Weights of a small sound classifier: muon at rate 0.016.
Rows from block 6, named by matrix and row number. Rows with one number belong to one neuron. Each number is 128 + 24 x the weight over its row's rms, rounded and kept within 0 to 255. All counts start at 0. Numbers have three digits each. After the name is the row's rms in percent of the matrix's.
# fc1: MLP up (model.blocks.6.mlp.fc1.weight, 1536x384), inputs 288-383
# fc2: MLP down (model.blocks.6.mlp.fc2.weight, 384x1536, transposed), outputs 288-383
fc1.416 066:102113104111107140093102139110154123131129119128177149109101125109147163121110128131120148175118152129140126124154157145095116101089132124125114138138159106098108136133135131131160131149160132145111150136138108193142161146125173125133114096135137127174113136135088102125120121155149137134
fc2.416 069:111155089146132115136177136137139158104110119117164132127138082113149146111135120157116154126122166124107170119105150157115122140093125123124079136091144146106113166148137165168105097154137128141123160110184140136103131144139077149132119131124160117111112129128141113106118150127130104154
fc1.417 101:118152105133144162133135145113130104098121116143155107124141116121157105177110087140113132120079175119107110104140080120125132132125126103116180142146113136109155105143120175123140135149100135121123131124159162097117156092103143176129132140101147113131129139130112137109129116079129139129
fc2.417 102:124162131133131130087134055155113065115181134103097150137115129154106100125109163143129150203106096094121149104080121144141114096145169154121153130089107105139130122115119142120136137119145149130129167141084169174138117112119107123124111130145122163154165085120154115155104151131088116091
fc1.418 158:107166104116121149095182137141145127098152126102131129137119121163126084088135124108150110106129122127094176124126118135163158106104120135160093155124151146102144154126178087103077108143146122166094103153139119145152139136168135135172117120090142164121112126148123154123153096141136150145
fc2.418 145:126091143105084142132141105100143169116124114081108147123116139111177047143085112119145145141129106154148105128131134129125113141077159128132151170118128124164125069125141127152126133123169111161113133125110127133146133086128157106153133155073143105139103138104108118056078140145108111153
fc1.419 143:126142122112142176122147157107150141167122179136141139112130110157102110085152111145165161092095155155125126122102149126163117127144062135114106141124115102113179156120154144164104146123133124094147124144099117094125151103099118146134121123151091134100109136140130080097099097139159137099
fc2.419 138:112156114142153112142118136092157119146098111120133184131087134106132107132123147121096127139137153131155114189131152127107122114111075105101142139135128175128150172172123107117084145118119068119114110117153097183130134124112130142110137174161131118155155131150121110137165117091150150150
fc1.420 071:099133114127126135127157133098146114077113130120199077081103142119143109126079128138141131116092140125167107105071144194167131145118163113142077119086133160150145149152135152167121153130094153156140154114154150102103106119127110139083154126107126148206134151120141156072159138142099130151
fc2.420 083:094120112146148136146129140159113156092075152157144168187121187131132101102159149117104140141152177092104135129115113098108126106104089083148143105110117113129162098148083154125114153123143149112144135137126099146135125114159171160119106084134127100108101112149126118109110136109137116107
fc1.421 060:136142138109120079080140126146139116162138152172119097096117151135146124143133129119115154168123132125132148153156190159090141097088128163104114141096101132112080131098174146167118118124119064126135124124096125132147128108112144077113125111162133119117148124140126153130096115130169131143
fc2.421 069:131142147136114096159136150152117110133137137136111139116139124141126106122118120099118119113134116121121135130109057111133115116130120087176171086149117148156080166133166097120161127147125115118095133147142150126131122142093093164111115111143106144147093114140168142126154122082137084110
fc1.422 115:122121117080144126132121113090144137134148147108129107158121113104103126115087122097126141174096171135112154145124132131161143120099144118113104133120115109096108123157124128148109148105128151112115168100139112124097126068131133104089104139129140109128133121148166132091132150113134138135
fc2.422 109:103080118122109118140185137135131153132152116085139140145134121171148107135146123158143123151128094134123136105130130139136094153136112085126168112106134147164105150140149133104124143126123151151121160123124108156116155115127142179150120154148123134116144133114130131114111140117155159145
fc1.423 087:147116130132137128100109160112118121131161057127139125106100095135144133136167187137094135108113127153087151131115108137149171126151151149106147146093133123151104148145133097127108101117144142097142130146108137144171158143115097137103148142143118089080125139115145124174137154147142100108
fc2.423 090:119126124119173123129118147126132196154187128090099123105131125135169132179154155119127114135160109174126124131106122111169090121128110149145085151084105147140120107123136155114138124128153151137149120138115152149132176146131170152132075135140165120144142148173135118123132104142139136108
fc1.424 100:152115220106151123153133149148106134142124171109112130156076105109144104140149130088128122106098125129160151138177151136140113101147121081144105141142126142146142121146086100090131133097122153134125131121145156110122169135130097094098128126121147124087109111134102169136110097106085150123
fc2.424 104:136125095087118137125166098146149103103116104108102143133154123138132079101134107137151123157137112096125160142098113135094094121142173208151158120137140107128148120106117136117096132118108140070140169136137161149138124137167116102110111140095155156149097117144160137123133112127111131112
fc1.425 072:117116127072174147137151153098153156143144126121140124085134122169109113127105085130164122119095182179137147094121120139133117158144124121093129162118071100157159181132133154142140136107149118098080123096108160125119133165143161149127141146116139153118122113128089131102122132157100150122
fc2.425 076:132095118126126130117109122092123127088147144088120117131118115094127148133128110140121159141114099091115127100154114149079157157141096136135152096095121147079109129122101117116099094113144113082077135145097173157162096142107121125123165154112142119100090101147148109190146106147141121139
fc1.426 103:089130084133165142111125117186127116108143114141101060136146144143079155139132140084110134115144135108141141164132110127136102143123124160126138121146129136114146112080141168072082172141096138177104153150112099125133129122152144168138161087095141086148126110108133150145114107149147119100
fc2.426 098:150145140087138179081168165113174102098135139124126109144109080131165149119150099140140121126131129129109072118150123130152153117125149138109107097146102164150085058124117142103120118153132132134106118147104129125143162140135105109141165151096120123092097127129122124152143171122152109140
fc1.427 062:161144121120121081122162118159148164117126118075130118146095123133070153166125163121130146158120140127122121139142095119145124126134137154104113188115103128069153096116164133127137137128129147121124164130118129125131123153134136075120128159122131146133113140147120110147141136171141142152
fc2.427 059:141117126132151100102153084126117131104139112147119099138148166137100158149130077127145096065075135180157148157101126164088113143108128168161124150138128131143116150110065149131114137179154121115109156130100126122138109127111089127108148131132130146097092129102167129107173137138140139132
fc1.428 106:169140090143134105123117128129123190147104170133126134123118120160121097126132130126163138149134121123111109129127127142161148118126098112092159135135131088108122157124141108058092171135132159117136111133150136131114096149141137102150096159133119111142164142146159112126110122138119120118
fc2.428 107:136076126131141115152121139156094152177112121142141142126083122134129104150143117131149106126149175115130131108130130101082136106096119111105209081113154150181127102148154140126140199121143154126115106140123112127154148125141136109113147144148145143117097146139118129159163085108121107168
fc1.429 121:085130073116094118156114141162096141162102115135077148117135124115126107122102119163118137116110141113126158135138135144139125150106162111093111133118142132142107117176128067144173135087135151127115078145150115112138136112148170132161094126150113113125099119135129133162107093148143132146
fc2.429 120:127116110152130107090088112096166124139142097128076115123107125116136063129130104153134115087145100127133126101143112099153085119098138171082117133150093136156119174080120089109172136177110131172129120136107117141121172113104103130132136141139125124102144168113137112140096139132121114102
fc1.430 078:141164127143166158154153109091146125143128139120130121129144163143115143166097134088167108145121128148165137089111178116102140122173098136131112120104078136160130109119161169121095109162117091145126129123104138143118128125119161135128120131155110143143128132093154103138134172118100157108
fc2.430 078:118083118145122130146115111129150134145118177134132089178128108126125173092089096184101169132080151148164120107109165071108160128117079169119115124126146151153148134119137101129151143115152138124165156154130137152161120095116133100152152100135093126131110129168086113125141124191090087127
fc1.431 117:141107098097121126178111098143128148129143113163132125147106137107131143120116124122123148114106087096144126135112141117135095088110157133115142149130107085134150133073187058105119066122110150141112131090088079089149141117159157128158115134075119123098144162122151172128126166126118153139
fc2.431 121:140123143131158152085125154110140110170128103154116131140127136108119110161110117152152116103105138090145096151135139108118137165124158126137102120127132118132110117087195079140120111120130108132101123138140150123100098113124156147115139171111147141097162132137090139161110144141131162114
fc1.432 120:110136123169158148121107147122114107127143083091138156174126131133099124134112129101137142106127153106152151111134131137140121142113104111169143132059130153119134128146151071126100141132118177157089065141134155126127138177141136116160154169159121153141154121179108155075090158088107156115
fc2.432 124:159100106164128109120107148120132129128088139173122140169151151128094113126116079116125138120144140143116156146106100139145146087166136108179101142168113158078106078172131149094143116133101150130127158101116087157151097106142102156140080164146125113134143106084137155134147129105130120136
fc1.433 114:156116132108126142138109142096113159129130111128088166135130171107127064100166096120115160144142120082118175116103104118114125115115141119115115137120115152095107115147108112120147055102109138118138149123157098138141145132152142118128148100146132100127176119082130136134119141113113073089
fc2.433 105:123127161135093129108121109137142138102137084131108130139099080143129078126081157078132127104097108161092108099134138126156114125168103113107123159123091103113104129119159101132128135111114109129122115139155084140109129130143149146132158109098092113125154109146164127090139119121155116174
fc1.434 068:145128155126121097150136126112113138141153124137156115129098130147125179179126116126141106169129156112145118114088111107119101137107113134103124131123083161108147165124149107146122099097155087183093146116124133134130132153147096123165128115123171137113120095146102141119113092093195116115
fc2.434 064:149136133138153138120138141127139200094160098134155163167161117083064130127120133121146126118146170140121145101125111157122141135113147134155120131117155121125120118146143129157207123148126092095112137106123111104127137117113100155134143132165116141107136136121146101151168137137115104134
fc1.435 093:121134093146119140124138150135125108124131141101193110148165064133148108095175118110161093090128118129105103156080109135179152145120119171100129154130127155144134134106122147140147112164128117117145147157113107086166123138161133095170098152132107133146134167137167131103116103154159134124
fc2.435 098:139135103127128112106165150114167130109113097092109173115132118157124115135165093131152124132130101150177149075175125188114146116115132122126144128140114109193127131119096138126145159127164123148125159104118117138162135134129085149113142134134127149131080121138095184096118119102093160129
fc1.436 136:121116143110130135122092121122174131142090114185134118107139122149103045124162125102159161161146119114123102126101129123135119125124129120116113102102169129124145138095136078132136078121145140143136150154147135186116086162127136100152108111104089142125128125131086119119131109117164056153
fc2.436 122:143154145157147109177160088126137153160142166142117101110118080113151043172171118152106166165162129109140180156158105107123122102137124169103139121153148186125122147106089119129091134118182138148156157107113140128161136122159106155126120172118057164139140149110093123119139112132126146159
fc1.437 071:129150150114159110094117061132102093095117120138110126167128108139139108157154121122157146119135110087133119144094151106144144105091166123168180090184154140124151152123108123118163064127121146129102121087148162146126139138098124124100142127173119134117100153109130124127177122075131114117
fc2.437 077:146126124124098116130102164139123146108107118159103115128133135082116131110173104136133176128139137107134100137110131125143144104124152101157161125102105088123097093119119135091084160143088109163120126190175104197179114140149110148147193126153113123157141119142147094151124133142115099122
fc1.438 122:079142133163181151124157161119104170118159093137162137142134117117092123153170096142169128107156091155071134119130121170108129109150141116100160151127133142133144142129111122143078087122104112131106126150111143101139160156143111157116096164134095117105092137135108123109126134124114094110
fc2.438 124:146144116092092131133150095138149109142112144114120131106137145138105080137119135137121118128139130106148115165126126141082104122127113137143088055098117137131097081135122144144170185175133117130166098066142113054105150095135144148129069108127112118115162101136110101128141083130181124132
fc1.439 061:137130136101112088133161093131161161126128154150104121141100098130119113099141150134149147091095111143129061129156164105140147106117132158133093104145109111129098125139089108136111149124101102117148116110130107112114147172125084152145153109119126081087120121157149135137130152135132176128
fc2.439 063:155114112122143144112132116130119116174142114127158197159141142135141138133127062103101113130156108124085144112142154138157123113116143117102123123114156117107109083157105140127182116155145126134138081144096121132117164115106117131100097118146128161136109085127177134082131098130152134126
fc1.440 080:129136089122148118116124163117155099108119097138122149123159120087184146058109127158166134144128099141169175136085134108123125153095108111112139115112105150086126108130166178147126147110087132166166137128160118112132089146126070125130153110207098139084144165146153084139099127130192083153
fc2.440 089:141126159142143159111118126139148117120101117127079119139138093099132177143109124099140123159083117114121122121122147110094108135110205152155122115101126144144095123118135127110149154115135099173131136103130145077117166124170103120147148116142073142108134115155076136149128118083132103185
fc1.441 134:122117088110129087128109112119116101100124167116161148097107175147112168164133119130097118150161123126137085132099128170155135151135151147115098139101125146133121127143147182132147116154126158131111130177113118187139109105145107147123128080196115163130154125153131103123159128091095096143
fc2.441 122:149126096117150096163124133125106147164166153157111131106131115141140173087099111130165121130143151098110190111131125130131180123158124085087166129082111081165143110132112095164147124124108173126100141183148109173161120126104123127168119145132154130138146143075133107164110122132146117119
fc1.442 143:135104158124120165145102117100099089100115094132128147137130103129152123120141130184109126105126109162086156128126107126106129141139141120127136179117105146154159150153098152148153102108121143138113093107112111128095130127149108156107152144129135138179081114163117178159082129141160087081
fc2.442 131:166117152087128123139161150157138139100130141143134148101101110155132102137150139115131114148110134132109142155164087142164123080111146126153118160151115111130113093115157170141134153138155108099150151118089129158134110131111131131137109133144158090110153094161149136180119107142118161122
fc1.443 129:098147129175091200132127129102130147154101165112112141191138142140151111147133162143099141121165155130177131127130170099133102135156129125110157113163106173137076118116120138154138177111131093168107113138141110162113119084123134130110119132143131149164121157161119125145139086146104141138
fc2.443 112:091130117114093153141081081174143142083123149137113132132156144168141147110143139148123176121119123142120159096147146124178076113141127117118169128137145127155093151161123092145148153097148107119152125105121156150145148113116088110157107115133126134136123175091099124140145150135134127103
fc1.444 054:100125121131140166147130113110101064095126149184134113111143117105169087148120086135152167134123181100147129081151083140110147106123130128134124134102094161124122167155133147150111087086151160134116119144114118136117114142113101066123152154118057144134126141136135112127143147132118140155
fc2.444 056:155129166133135129131099149111142121151100108143123124102143132108131133149097105123131159166081123111159155141118140138155135090064133120147123091114194128127104120118126110114145133161109112145166143141163143124151102098140141162138126117102084131137150116098127108129134102137165185154
fc1.445 106:122124135110148136110110068138117099134090158174118106127144136109143147124123147114122151123134124144091154083151180152178136096132135138161127172107144127130159062144135134099125102111121094101122134127133105102141104141139129120152144149087050131151144119137126136168092115132166179091
fc2.445 105:122121135117140148128096119103124116126106130135140114061159115143137118140125084163143119144126097153153101107154117153131122162121127115086173148099096105108118138144169097134191134189125121094160136133088103129160133130113124130073158141076118158120080092102084136108115086101147133083
fc1.446 127:114113136114147155126168098126098143123151113119141128076091092114118093118110158098083129153141139121144138155138144113149066174143124103154140135088095088121106128160155099150086148153140090131128112126140154153155115113139134135143126090108091095148126155078140182141101160154135109107
fc2.446 127:146164169114133115138102166098148079122147091122116099120134141115109103137137093124156191107126104151111137153115153094160117148144113155151124123130134098106168089136141155167158111123135121131174116108128127132123145113107105145144156139146156120083152131130089134151093147133138145119
fc1.447 098:148131104121145103153114143129144100142167116105098124118117101162171128144180121136163121147195145157114164109167141134149104122077133114113148145123122123137174146135153142114102124104148110108128128084103125126100136133129145156106117125113139112138082141154090105119106105142091160113
fc2.447 097:147063152103112078130132142132114134129091117123143136180135143126123119110139105089137153166133114095126092144089110098129140142117114120135170116162131091141105093143120158115098130156112130155149139096117093144116153118175135118142177141146132134105126140153121091121137131104138129148
fc1.448 111:123123159101163121127156076125110140151119123112137090129099148109107139109124148169137133107090112160086109146171124113078132101108124159175108117119086142124085122148170119130149112158117117127152136161110130144122104118066103114138136156121157112109175124127125157124078145132140126165
fc2.448 115:129136121155127103124113116206115140126106111128113124096123113169123119131116133149111121147125124117091118118141122115124132181152141140090106148134115129163110118096141130131109106147103126109108154151121111155162140130096121116093104104139109079139166101125112129120143100114134139103
fc1.449 089:128111109102136127157152147132181101163139185143114123147098084057175117155088111139149158087133171148109138091159137122160105089096141125089114123153117134119086177098125119095132122123153109072149152129138123143083115169119171121112141137133116116120131118106135132163114127109155127129
fc2.449 093:102119110132149126121106120115129139140181128156132142137169150156157130152115149170107162123099098098111162194122150175137132147148122087154150135160124108146131142107054126107154137116135103160116120164118106156124121139165055136129126103146128105118062181112141126097165085156112129110
fc1.450 096:127130070144128131108071142144120141149146132120175109125140156151114145158124075124101141098123079108123104150116094123140136141146161105095124144138128109106118120108109176122138141135149152130168113118130127168152151145124126097096122145150177142091123096098116075143129180127116078123
fc2.450 097:106132106129143103124109128118127143109102103125137146156093127134118172088137118128121122136114115098114089137191114128195174137130143120132123143150119147122104112083145123180125164106112127170182142124138146086139184160150100109130098145122143154089166123140145119112111127137113120121
fc1.451 133:092116110118086104129143117155146138072129094139116161158115112135112161144143135126138132069114102125174135148101167106098104161124134129111128149129113159132150102129135130157108124164100142181171157182117126129148110133117089121134096125127149118123113173136138110141091099137139112158
fc2.451 130:109121124106118155135173126135098141126095104130103147133116107114150173162132141111149127131092128129113079142139100088159132132125110153076138137158105142143119080077143100155176140128128122132174150133102139109146105153119150138116145120138107108133129094141086116085154146161119098141
fc1.452 098:184155132125128117136154110129138103115107148093139099151156107158127106120125135160111130172127135128123156122116080111097139139114104095126167137086122115124117158118143150141110105128109122089153090111171190131136114140116190165092124119088121152139143112094127126152166145118072101144
fc2.452 103:130100071118126115128105116130111156100173109147118119191120133140130110135110113087108123163138126149147110184111169132157116087192136131145115098171165113146150146154144161085101153130145076134166135172155136109158163137114086149122121154130118112116094120119152122154141104143147092079
fc1.453 154:124135117144146146141128124120138114112126132156140122118114121124120152075137118119095177121149135119137135135098109110133149159197153164131122151120132115117103074155131136182104099099155137135106114131135106121142174147143090128175131109158128100128160149162125149122144154127134165109
fc2.453 131:136114139107103107111148177143121138122116138144110118114145129121133129103103157084129131111102148133160120118138123117137120132127146126150138101117171200123079083131145140130104114127110129135131116136136143132077124058107102121094159159156136117125130115132125173141078157122110080157
fc1.454 082:151148094118123102137130144109169133128127130131137126107163145136130106130144119100162134133127178086168140165140118115120112140111076150124129110128098125134116092118147110110121187130142166108126112140189174125139067124123083109056142094141150098101180123151118109096131199109121130140
fc2.454 080:137115099143150117081137106110139146160138123117139126128121154116134151193100094133112138133129144112102172124132165109164104085131152097147158105118118149125109117108148162147124149123152142133136147104147097134128143149091115088133178100128116136136096095143092107120123097137104073104
fc1.455 089:086117100126125117107131143113173149119091090143132103113120163121166154138075120124096109146097152159108115163148118167090143143112128125165119116121106165107142124127154132157106133109150129113139198122186149110134088109114155187132102111110114141164138101152094166120148156157125128136
fc2.455 103:131102153142129152158079104127114141128086169169079149132149138139125133135149123121144126139111124129089131085109137120132126112132088148127124123138156145085147159173125178109122103128131153116118162100098117076143152109174105111157195148122137140121157116130132095098117119131127144161
fc1.456 090:146100157116128138134150145120138156121153146102108163094137152133133162113090128083140139141100110163154140118083128139142090139133136099097101137113068096135124129114112138146119120127170109107119135120103125093104136163124169132105137098151093146177109084145108151158124167144152122116
fc2.456 088:161109131094125128127101127152139136115137123131123098133173153148148135169110107179102120114087172096161084167123111094142143154119104091105127127133161135148103124146129111176108096107069101121069137121096150114188139178122117153099171157083142128139132160119129141114148106109062099126
fc1.457 054:131143157068177153114106074098148121111128121117111133146147149123120127121146126094141183130113107082138142082152179153140142158205109132137110092149107089120140111120175103136137108099101115115103156142124132137145101108161129141163089132151156148149106127122126145097120105140132127120
fc2.457 058:168107090128116106136145126108090145163129085115121106178145138123142099149108139144125155069111120120115138146160096136147138141076125084070128093134098164112130139119121119143143145130145172122142108150139118160164157159133134171111163116150162134134102122127151134155125127099111097101
fc1.458 101:130121156140114097086102108108125128099158142152088166118125100142126171109167150101128168118140158149138136082145111139064121123128141157114176134136122123140094168152155165118155135128081127118112169154119161124130143126116106135152105136140129152099151118137142044112135146117145124154
fc2.458 100:142137143127098144174110115148135146112115122134113113152102130112106200131155118094154089103083114152123163124170084117094142156126188116130145113109160137110130090108127150118142083138160075116150121085096126114126092099138105134140139114151174121148131115105096152191107093147146113129
fc1.459 087:141129128139152149092118123170115165097142117134140110091131128132165100095136110144113119094117160129129147112124119160124138129071110150064116152126131151107145120103135107122140148097144122138141131130160096106117132112131132136126087109134120146147117108136120120129133138123112129135
fc2.459 090:131132097111106159137120124101139151129087127122141101104136070126141126096113108113149128208105098154187123121092160123104113128141148167146116121182079121150140084147126178136110156116091128137131110140129125128167096122150140127133167091107135111097125175138194133145118076140134127143
fc1.460 129:136115119136112123168132123143133138101174088176153095142113173186123144124125124096130144137133167109131137037121114152138097162122106143128179134136128137125122191105107134132125132097135111119102105136151124131128078117135119124102107108151144124121146143092103119095117169094132139149
fc2.460 132:097154128099120125168132150097118116123123112139109147136133132103105149137071128101131135101167132118124150169135156115121139107139152132100139125124123142110141082140109198068099155115150138086142142141144129100133168118128142104129152166154106113097113116130141124157151119139162148127
fc1.461 077:139134114099149163113102128096143178107116158128098119162143146106151137059130106174143109113125105134130144106071171131104126149086115081100157127103108155113134164139099161105096139132125089165178124111118129105127092172108172147118126132181095124102092125166132109154127124080109109100
fc2.461 078:125105105149141190152131109121094109116092129124126116123150136100130174129124087099143098135112146081095175136110078116148103121138158106131127116115144187130163115134141148110099167092158115156168112145136152090137186142150118171138123122152131150088102130135161149098098115118129110129
fc1.462 117:124139136084111139143132143124083175148139168124105149153170068127127112100147120130156113130149127129142154150113155124157102090121139145126131160142121129151154091106111121119131146132164143095129124133111101096121123168115104127122105148141125140137098149124076118171114135131143100123
fc2.462 126:120143150161141119108140135111142144149173123123104121141151138148125104120148131119138077104096170118121133128126092099062134143106113148171156137100103169144158166142146149083127105122138153136076106112146131121129141115147189108099125124139133108140148123140148138112153099117124117130
fc1.463 103:098114146137133136133153143146147088091134144125160147106139136106109177148117139137122104124099154119159116119073169155127151148139116180144115119167124133109113114108138106177168128119094142098107117110162149114116133131135141094130187148146118176159109100138131133091104081126174134126
fc2.463 101:136111091112164154087138127142113119103102128114136110139127148142082141165119142122063144092191119099111123095121158166114130100148132127137124093113129155127104172135121121137089124172122094124085133149125145133143107137114093109153096138138117104145110141128108139140133078114107135106
fc1.464 135:134112152129128136108148078134163114139125151113118106073115113122152155149124120137103145102101114101146129102144074109131141074117121138109122160127138126133102113123133137110108145124142108114153173127125107111131095124173107152124142116151102165104152146106160127159134141132134086145
fc2.464 129:148086115149118144115155117149130112137121142139105114108138109136141166121127155129082086119110144144121113134081129101106141101127128121123174148155104141113114136104114188077121141127135107167098119115138106138120100120158114198130133111145149138133139111146145130126144130133130109134
fc1.465 126:157105147106122106112094116077110142120136094127149137146099140074153144113144092118142162116110188102133130114113124135086125164119125139085130156139132095117139093114151135149147127117099161182130166142099151160121143131138133105116101135118101149099159130106148153101103131147109127187
fc2.465 116:129153140105117139145146145145086142150122145104145119188123133145097137133089167126126104131091136139122132152130124113125110127106129107148115172170126153138123157145145103128119094159148114115119139103120127133145126108117132138099142142085171099128130113154124155139155066100138100128
fc1.466 128:149128119112121099172127160151138147135156145109153173094188110146159141129127143120147145122144141082127131104095131102154150140133140149160146148154116127142117108102152107122153163142118154123098116101127098121146111120146150142127102081164101118127108126133162111130095125098132118163
fc2.466 131:146155104130100128136134155158138181106137123135092124062095170126095106155120127171132148110158133112140126172099103128141145135144114104071118137149154107149120107151132123136137144118121158121109109132133122135076119141092143128156104114145120136138136131087127121145147154151094112117
fc1.467 113:125155118115146097125115150137147128132112086140126119184118159131132103137102159121106132119150112111097126105157105124126113146083138102120140128113139143094134113087104126151118151080083113121101156137162133153149122144122147108129133090112154159126164138159076131158113154138131171133
fc2.467 104:123139132095124095116107128169128173102128141121134153117157119147113093140136119140120109155131111108129095086129149114154158119177116128130131105115120121130131131138109107113137105199152130113106136092140140142118139118113107128131129141132133046119107143139140130141108075107093114118
fc1.468 127:140116114151139129160108100081135112146133156133129169175109131151079130085134119118069107144156102113125184134126122096151078146172136117098164119121135098136157144112146075104112118134160124116139125115119137109098153143172178147126110121123120138118142146132132116131108135154129135133
fc2.468 113:112158068093139156140132112134093133113133116165177130145106129134079120155126155143099119130154148141120103120133134150124122113130172126154100092101140167143147147152112146146132125142167091071137171127121098169117127142110095098095123164125091125123107140122122167169111165166100128135
fc1.469 113:102132103102108142132159188144151126053145131139125118099096157130164150123139073129130146096091098144144150127100169144165116107130091071148143110110143158095090122126144103163133107133152125157172140149129109164118095148135111159154149140116122120149149115197114157109091120144127109135
fc2.469 118:112136081134154115094118106074103118150089131142155110147121154147129139144131163104119139085118130131131152117123106093127181134120119106154181104118129111090102103171122135117113137126105137121123143134135103137158133142175146141100108081132102135160121183125128145087099132109112116159
fc1.470 068:180138088132126116161129098079132142107144136081153162091097145124098119121106113101082157142143143155139120141140165174112135114130113137141122116118162181135134119140147135110120097120148145117122137131093136153110144149149107124114096100141144077131129096103140162150069143076106093141
fc2.470 070:142139138144142150152120127114145118140138103111147068105132138116109112136156116183126113119130117143128111152091110145139161123096107135060154150109114139161137135093135139139157141123177143178104147132095156127094117177141132087162132139132105150130103136128136101126145152176166145149
fc1.471 091:147083121142141149165130114149152147168119138156111118112146141125113109132110122149081135136129126103127155126107101101144115097154129138148119139168152114127084130134099143129127128144176169130140140149150119172108112108149130116162148173107143127128153125161109083133145138116154180124
fc2.471 089:128122112130138115112130076134131098121125101129122098127091120158097123119146166134154169140144107089117124104104137114145181125120126094155125124087126129144115188095093146124155111169097122098106118142101095113113149115134117125090100132116089172097147148100130123148125179152134177106
fc1.472 104:139155123129130146154112093058109145131176135118118147121119174160118124126069147117161130167072122168163080086137163120117106134164070157139129102109062157142126136136146142107130119124104145106137116142162113138123169125166138112086133122125138117155127106120112098119127148093122124120
fc2.472 101:152092151152136104146161112092119125127099140118153124166113157132157179116141136154130117082096089139098128149089161154174109121115142157118147121143153141168096131113116115168174120145147166165154146128136127125124084139113115100123112134152111154126115141147131099120141128177145101146
fc1.473 106:160130148141143127116122075137154155111114145123121117109137132151142133081116141149121092140121138140076134138128127160058123143144107116105130139123110158069132135128174116153086135113103133109118139139093121146159107092086132088158138121131095096144177113159126183108113153141135138143
fc2.473 110:110139123154118119129125153107087139192108147123164178111136087112101121118150143174100132119136094118157166109104141127133147154140095106144170110102183084149156142107115161110164149106110118108128128141115146117154183133132125093132155106111128094108118094117139123109092168150144138120
fc1.474 112:106137126143143150126105097138101138181113147139180143142126124136146133109132098061096117106138125121145114149183121145093143115106096122144118081136138120112103136096170122096138102147115142135108092119146114092105147127104152104134152134139130105129095108194087144152111097134109142121
fc2.474 115:149135094112154097127107128124117111094144120144185146130125122112133103121130142152092159099171127129116165142088134093144166169151169068138145113137090147160109140164153158125140134109102137127114160092155063107137113109123125110148126148124124148159115094085158113123105135107101081082
fc1.475 083:129087099166165111119114140145128124116136134155192114094144109137154109098125138087152099142146087161137154136090116079120100103128141093188121129152103137142148123106150142145117117164169126155123121121155132131132116105132121129141079146131127131101160154119139146084118145166132093107
fc2.475 089:115115093138114096145097122106151121148138120138161124122148105128129097127129143124150143191186137129125112110157128141106116159143130119172096147124091134114131125156156135173114111117151097127147095142152096092100135166117154140158146145128092147137128161120152099126143161134113118152
fc1.476 062:111101123149110156129107177124129117096151115104084125082135094122126102131093129137101151146077109131130150164122153139134135118157133124116134140102134124104112121146101152145161104142165104152088124142198119102115139135142086089108140139131120119127128141093092095139120120099107117099
fc2.476 071:154145107147128141101103119145127093126135145083089094109103129112121121128117075145134120120159141150152100144147120123150128091166108118099100153121126158111174117150129152165143112124136157131104127135120114098098151118118132122129139115136134156095148140129139115114127128116162125081
fc1.477 110:109097113126158111147119123092112180103130177145072095087099142128070119116108127119113168188129094096106153111147103108172116119090133097094135113161115137143115061133113135157119125131143143162180132123136164102118139118138141136129129125130145103122143136148132172134137104097135094121
fc2.477 114:123168094148069126177143144112102077133140125113072105140147127125113116108130158119104126128145172123144162149091133119144145135131147132172143112114149088096147140079136122105090151129122148107119154120146082107109109125163113070174150139142137125117124160118133131083106164180118108112
fc1.478 071:128143076150156098119129095202134130126146126154157163114169152136138141106079157133103134108126127140129149136169125110121143149096123159119114139080153113128185123118140115146107115143147160109152125142133126127140121134110117122084097150142098152110128127126094155146130114129174088190
fc2.478 071:093124121145122115074146114126104142134148131061142077125114130132162075159118099137093136133078128140165119158141137164152117100137138115139127149129123140091117110113089157157140127144125137138160136095112145140100149119136170132125145107090126118138124162083122156129140085144110134118
fc1.479 064:099127120155075165122096108107134140137136142131142114127176086152103132125116121154116130137111116124143126097135110149080161088142138184112126158110128173109125143127118097150110135138091097141131133142111156166121117160124123142133089085116135065122094154162104141111184175140113113167
fc2.479 070:154121102117088143129193157127152142146125128124143121143138127131097120164151151162112135151114130076097159121119105098127107163104115148167121117161148144122117137149132144120105141108132123151124120117114132136105113130181089147139129151120135153086154126127114103153158101158120120155
fc1.480 058:159165097137106109104111147143161145131117139145156162121113111163113119130122106128133158082143087126105139081136135132115135121149105135120124134106127145098138130166108119141110098104092145154124125113153109124121125101128151113099122150084137126151149068119039104132141112141132086133
fc2.480 059:158141145113112139135154084159118153094104162157096148164118132111151128167128094120098106093114156098086132169175132142156107142140090153163115140183177162178144139132109163108144128129145134139127118159154141109116163129138122107110124138112120159141126067132106112106140127175134128156
fc1.481 120:192070148158113136129118124125132098089156151085122111174066118151140188160110124111144115173123159155118153123045154137121158142131134105115115122130163085113124105124150148112139142113118138134170113142160093112143163169133126114146116143155136123135159138137137107130116153125160096144
fc2.481 126:153127181132159154125111122157145140111105141113115142118126209113143212128110130112195111131138158130169142130102123170137085106143156142126130112111148091115136092107134113124157162125144097118189118138083126111100117157132113145142148120136159113081109095134112124114134159173100097137
fc1.482 088:078125113171125133151140154130173109141145131138177144121145137154119129145136135096115136111124108085166126108115116093114161108065119094147081123100115138097131110125089121087105095121143117146098086104143132135116118108108104089116150101144091128123131142168153110133088118113116129150
fc2.482 079:139103125123144137142130098096166128149094170159162092128125089122132175138109137136093116131149139080126112160155108114138157159129160145149114086115134147148170190150138110147152089128142111118104164121136111137128101112141138133128107117149067100081103128087152131093106113113110137116
fc1.483 116:163128100115123083128129132119134103148171151112144128098112116145082094139134077137086116142138103113123168160111124145123130106138107212154102147109142145081129107120074105134148150112170128099124118126109144140131176113118147130118139152137172137136095092139131121145147116063089146121
fc2.483 121:130094095135126121141179116119102157109170112142118115126144157138143106098132070146136153147145129142143106053090129111120114163133134172166180129107140126159114126116114129131093132152160112101141126136084087113161138158125154111135189170133127169110131148114101110137134153098141124124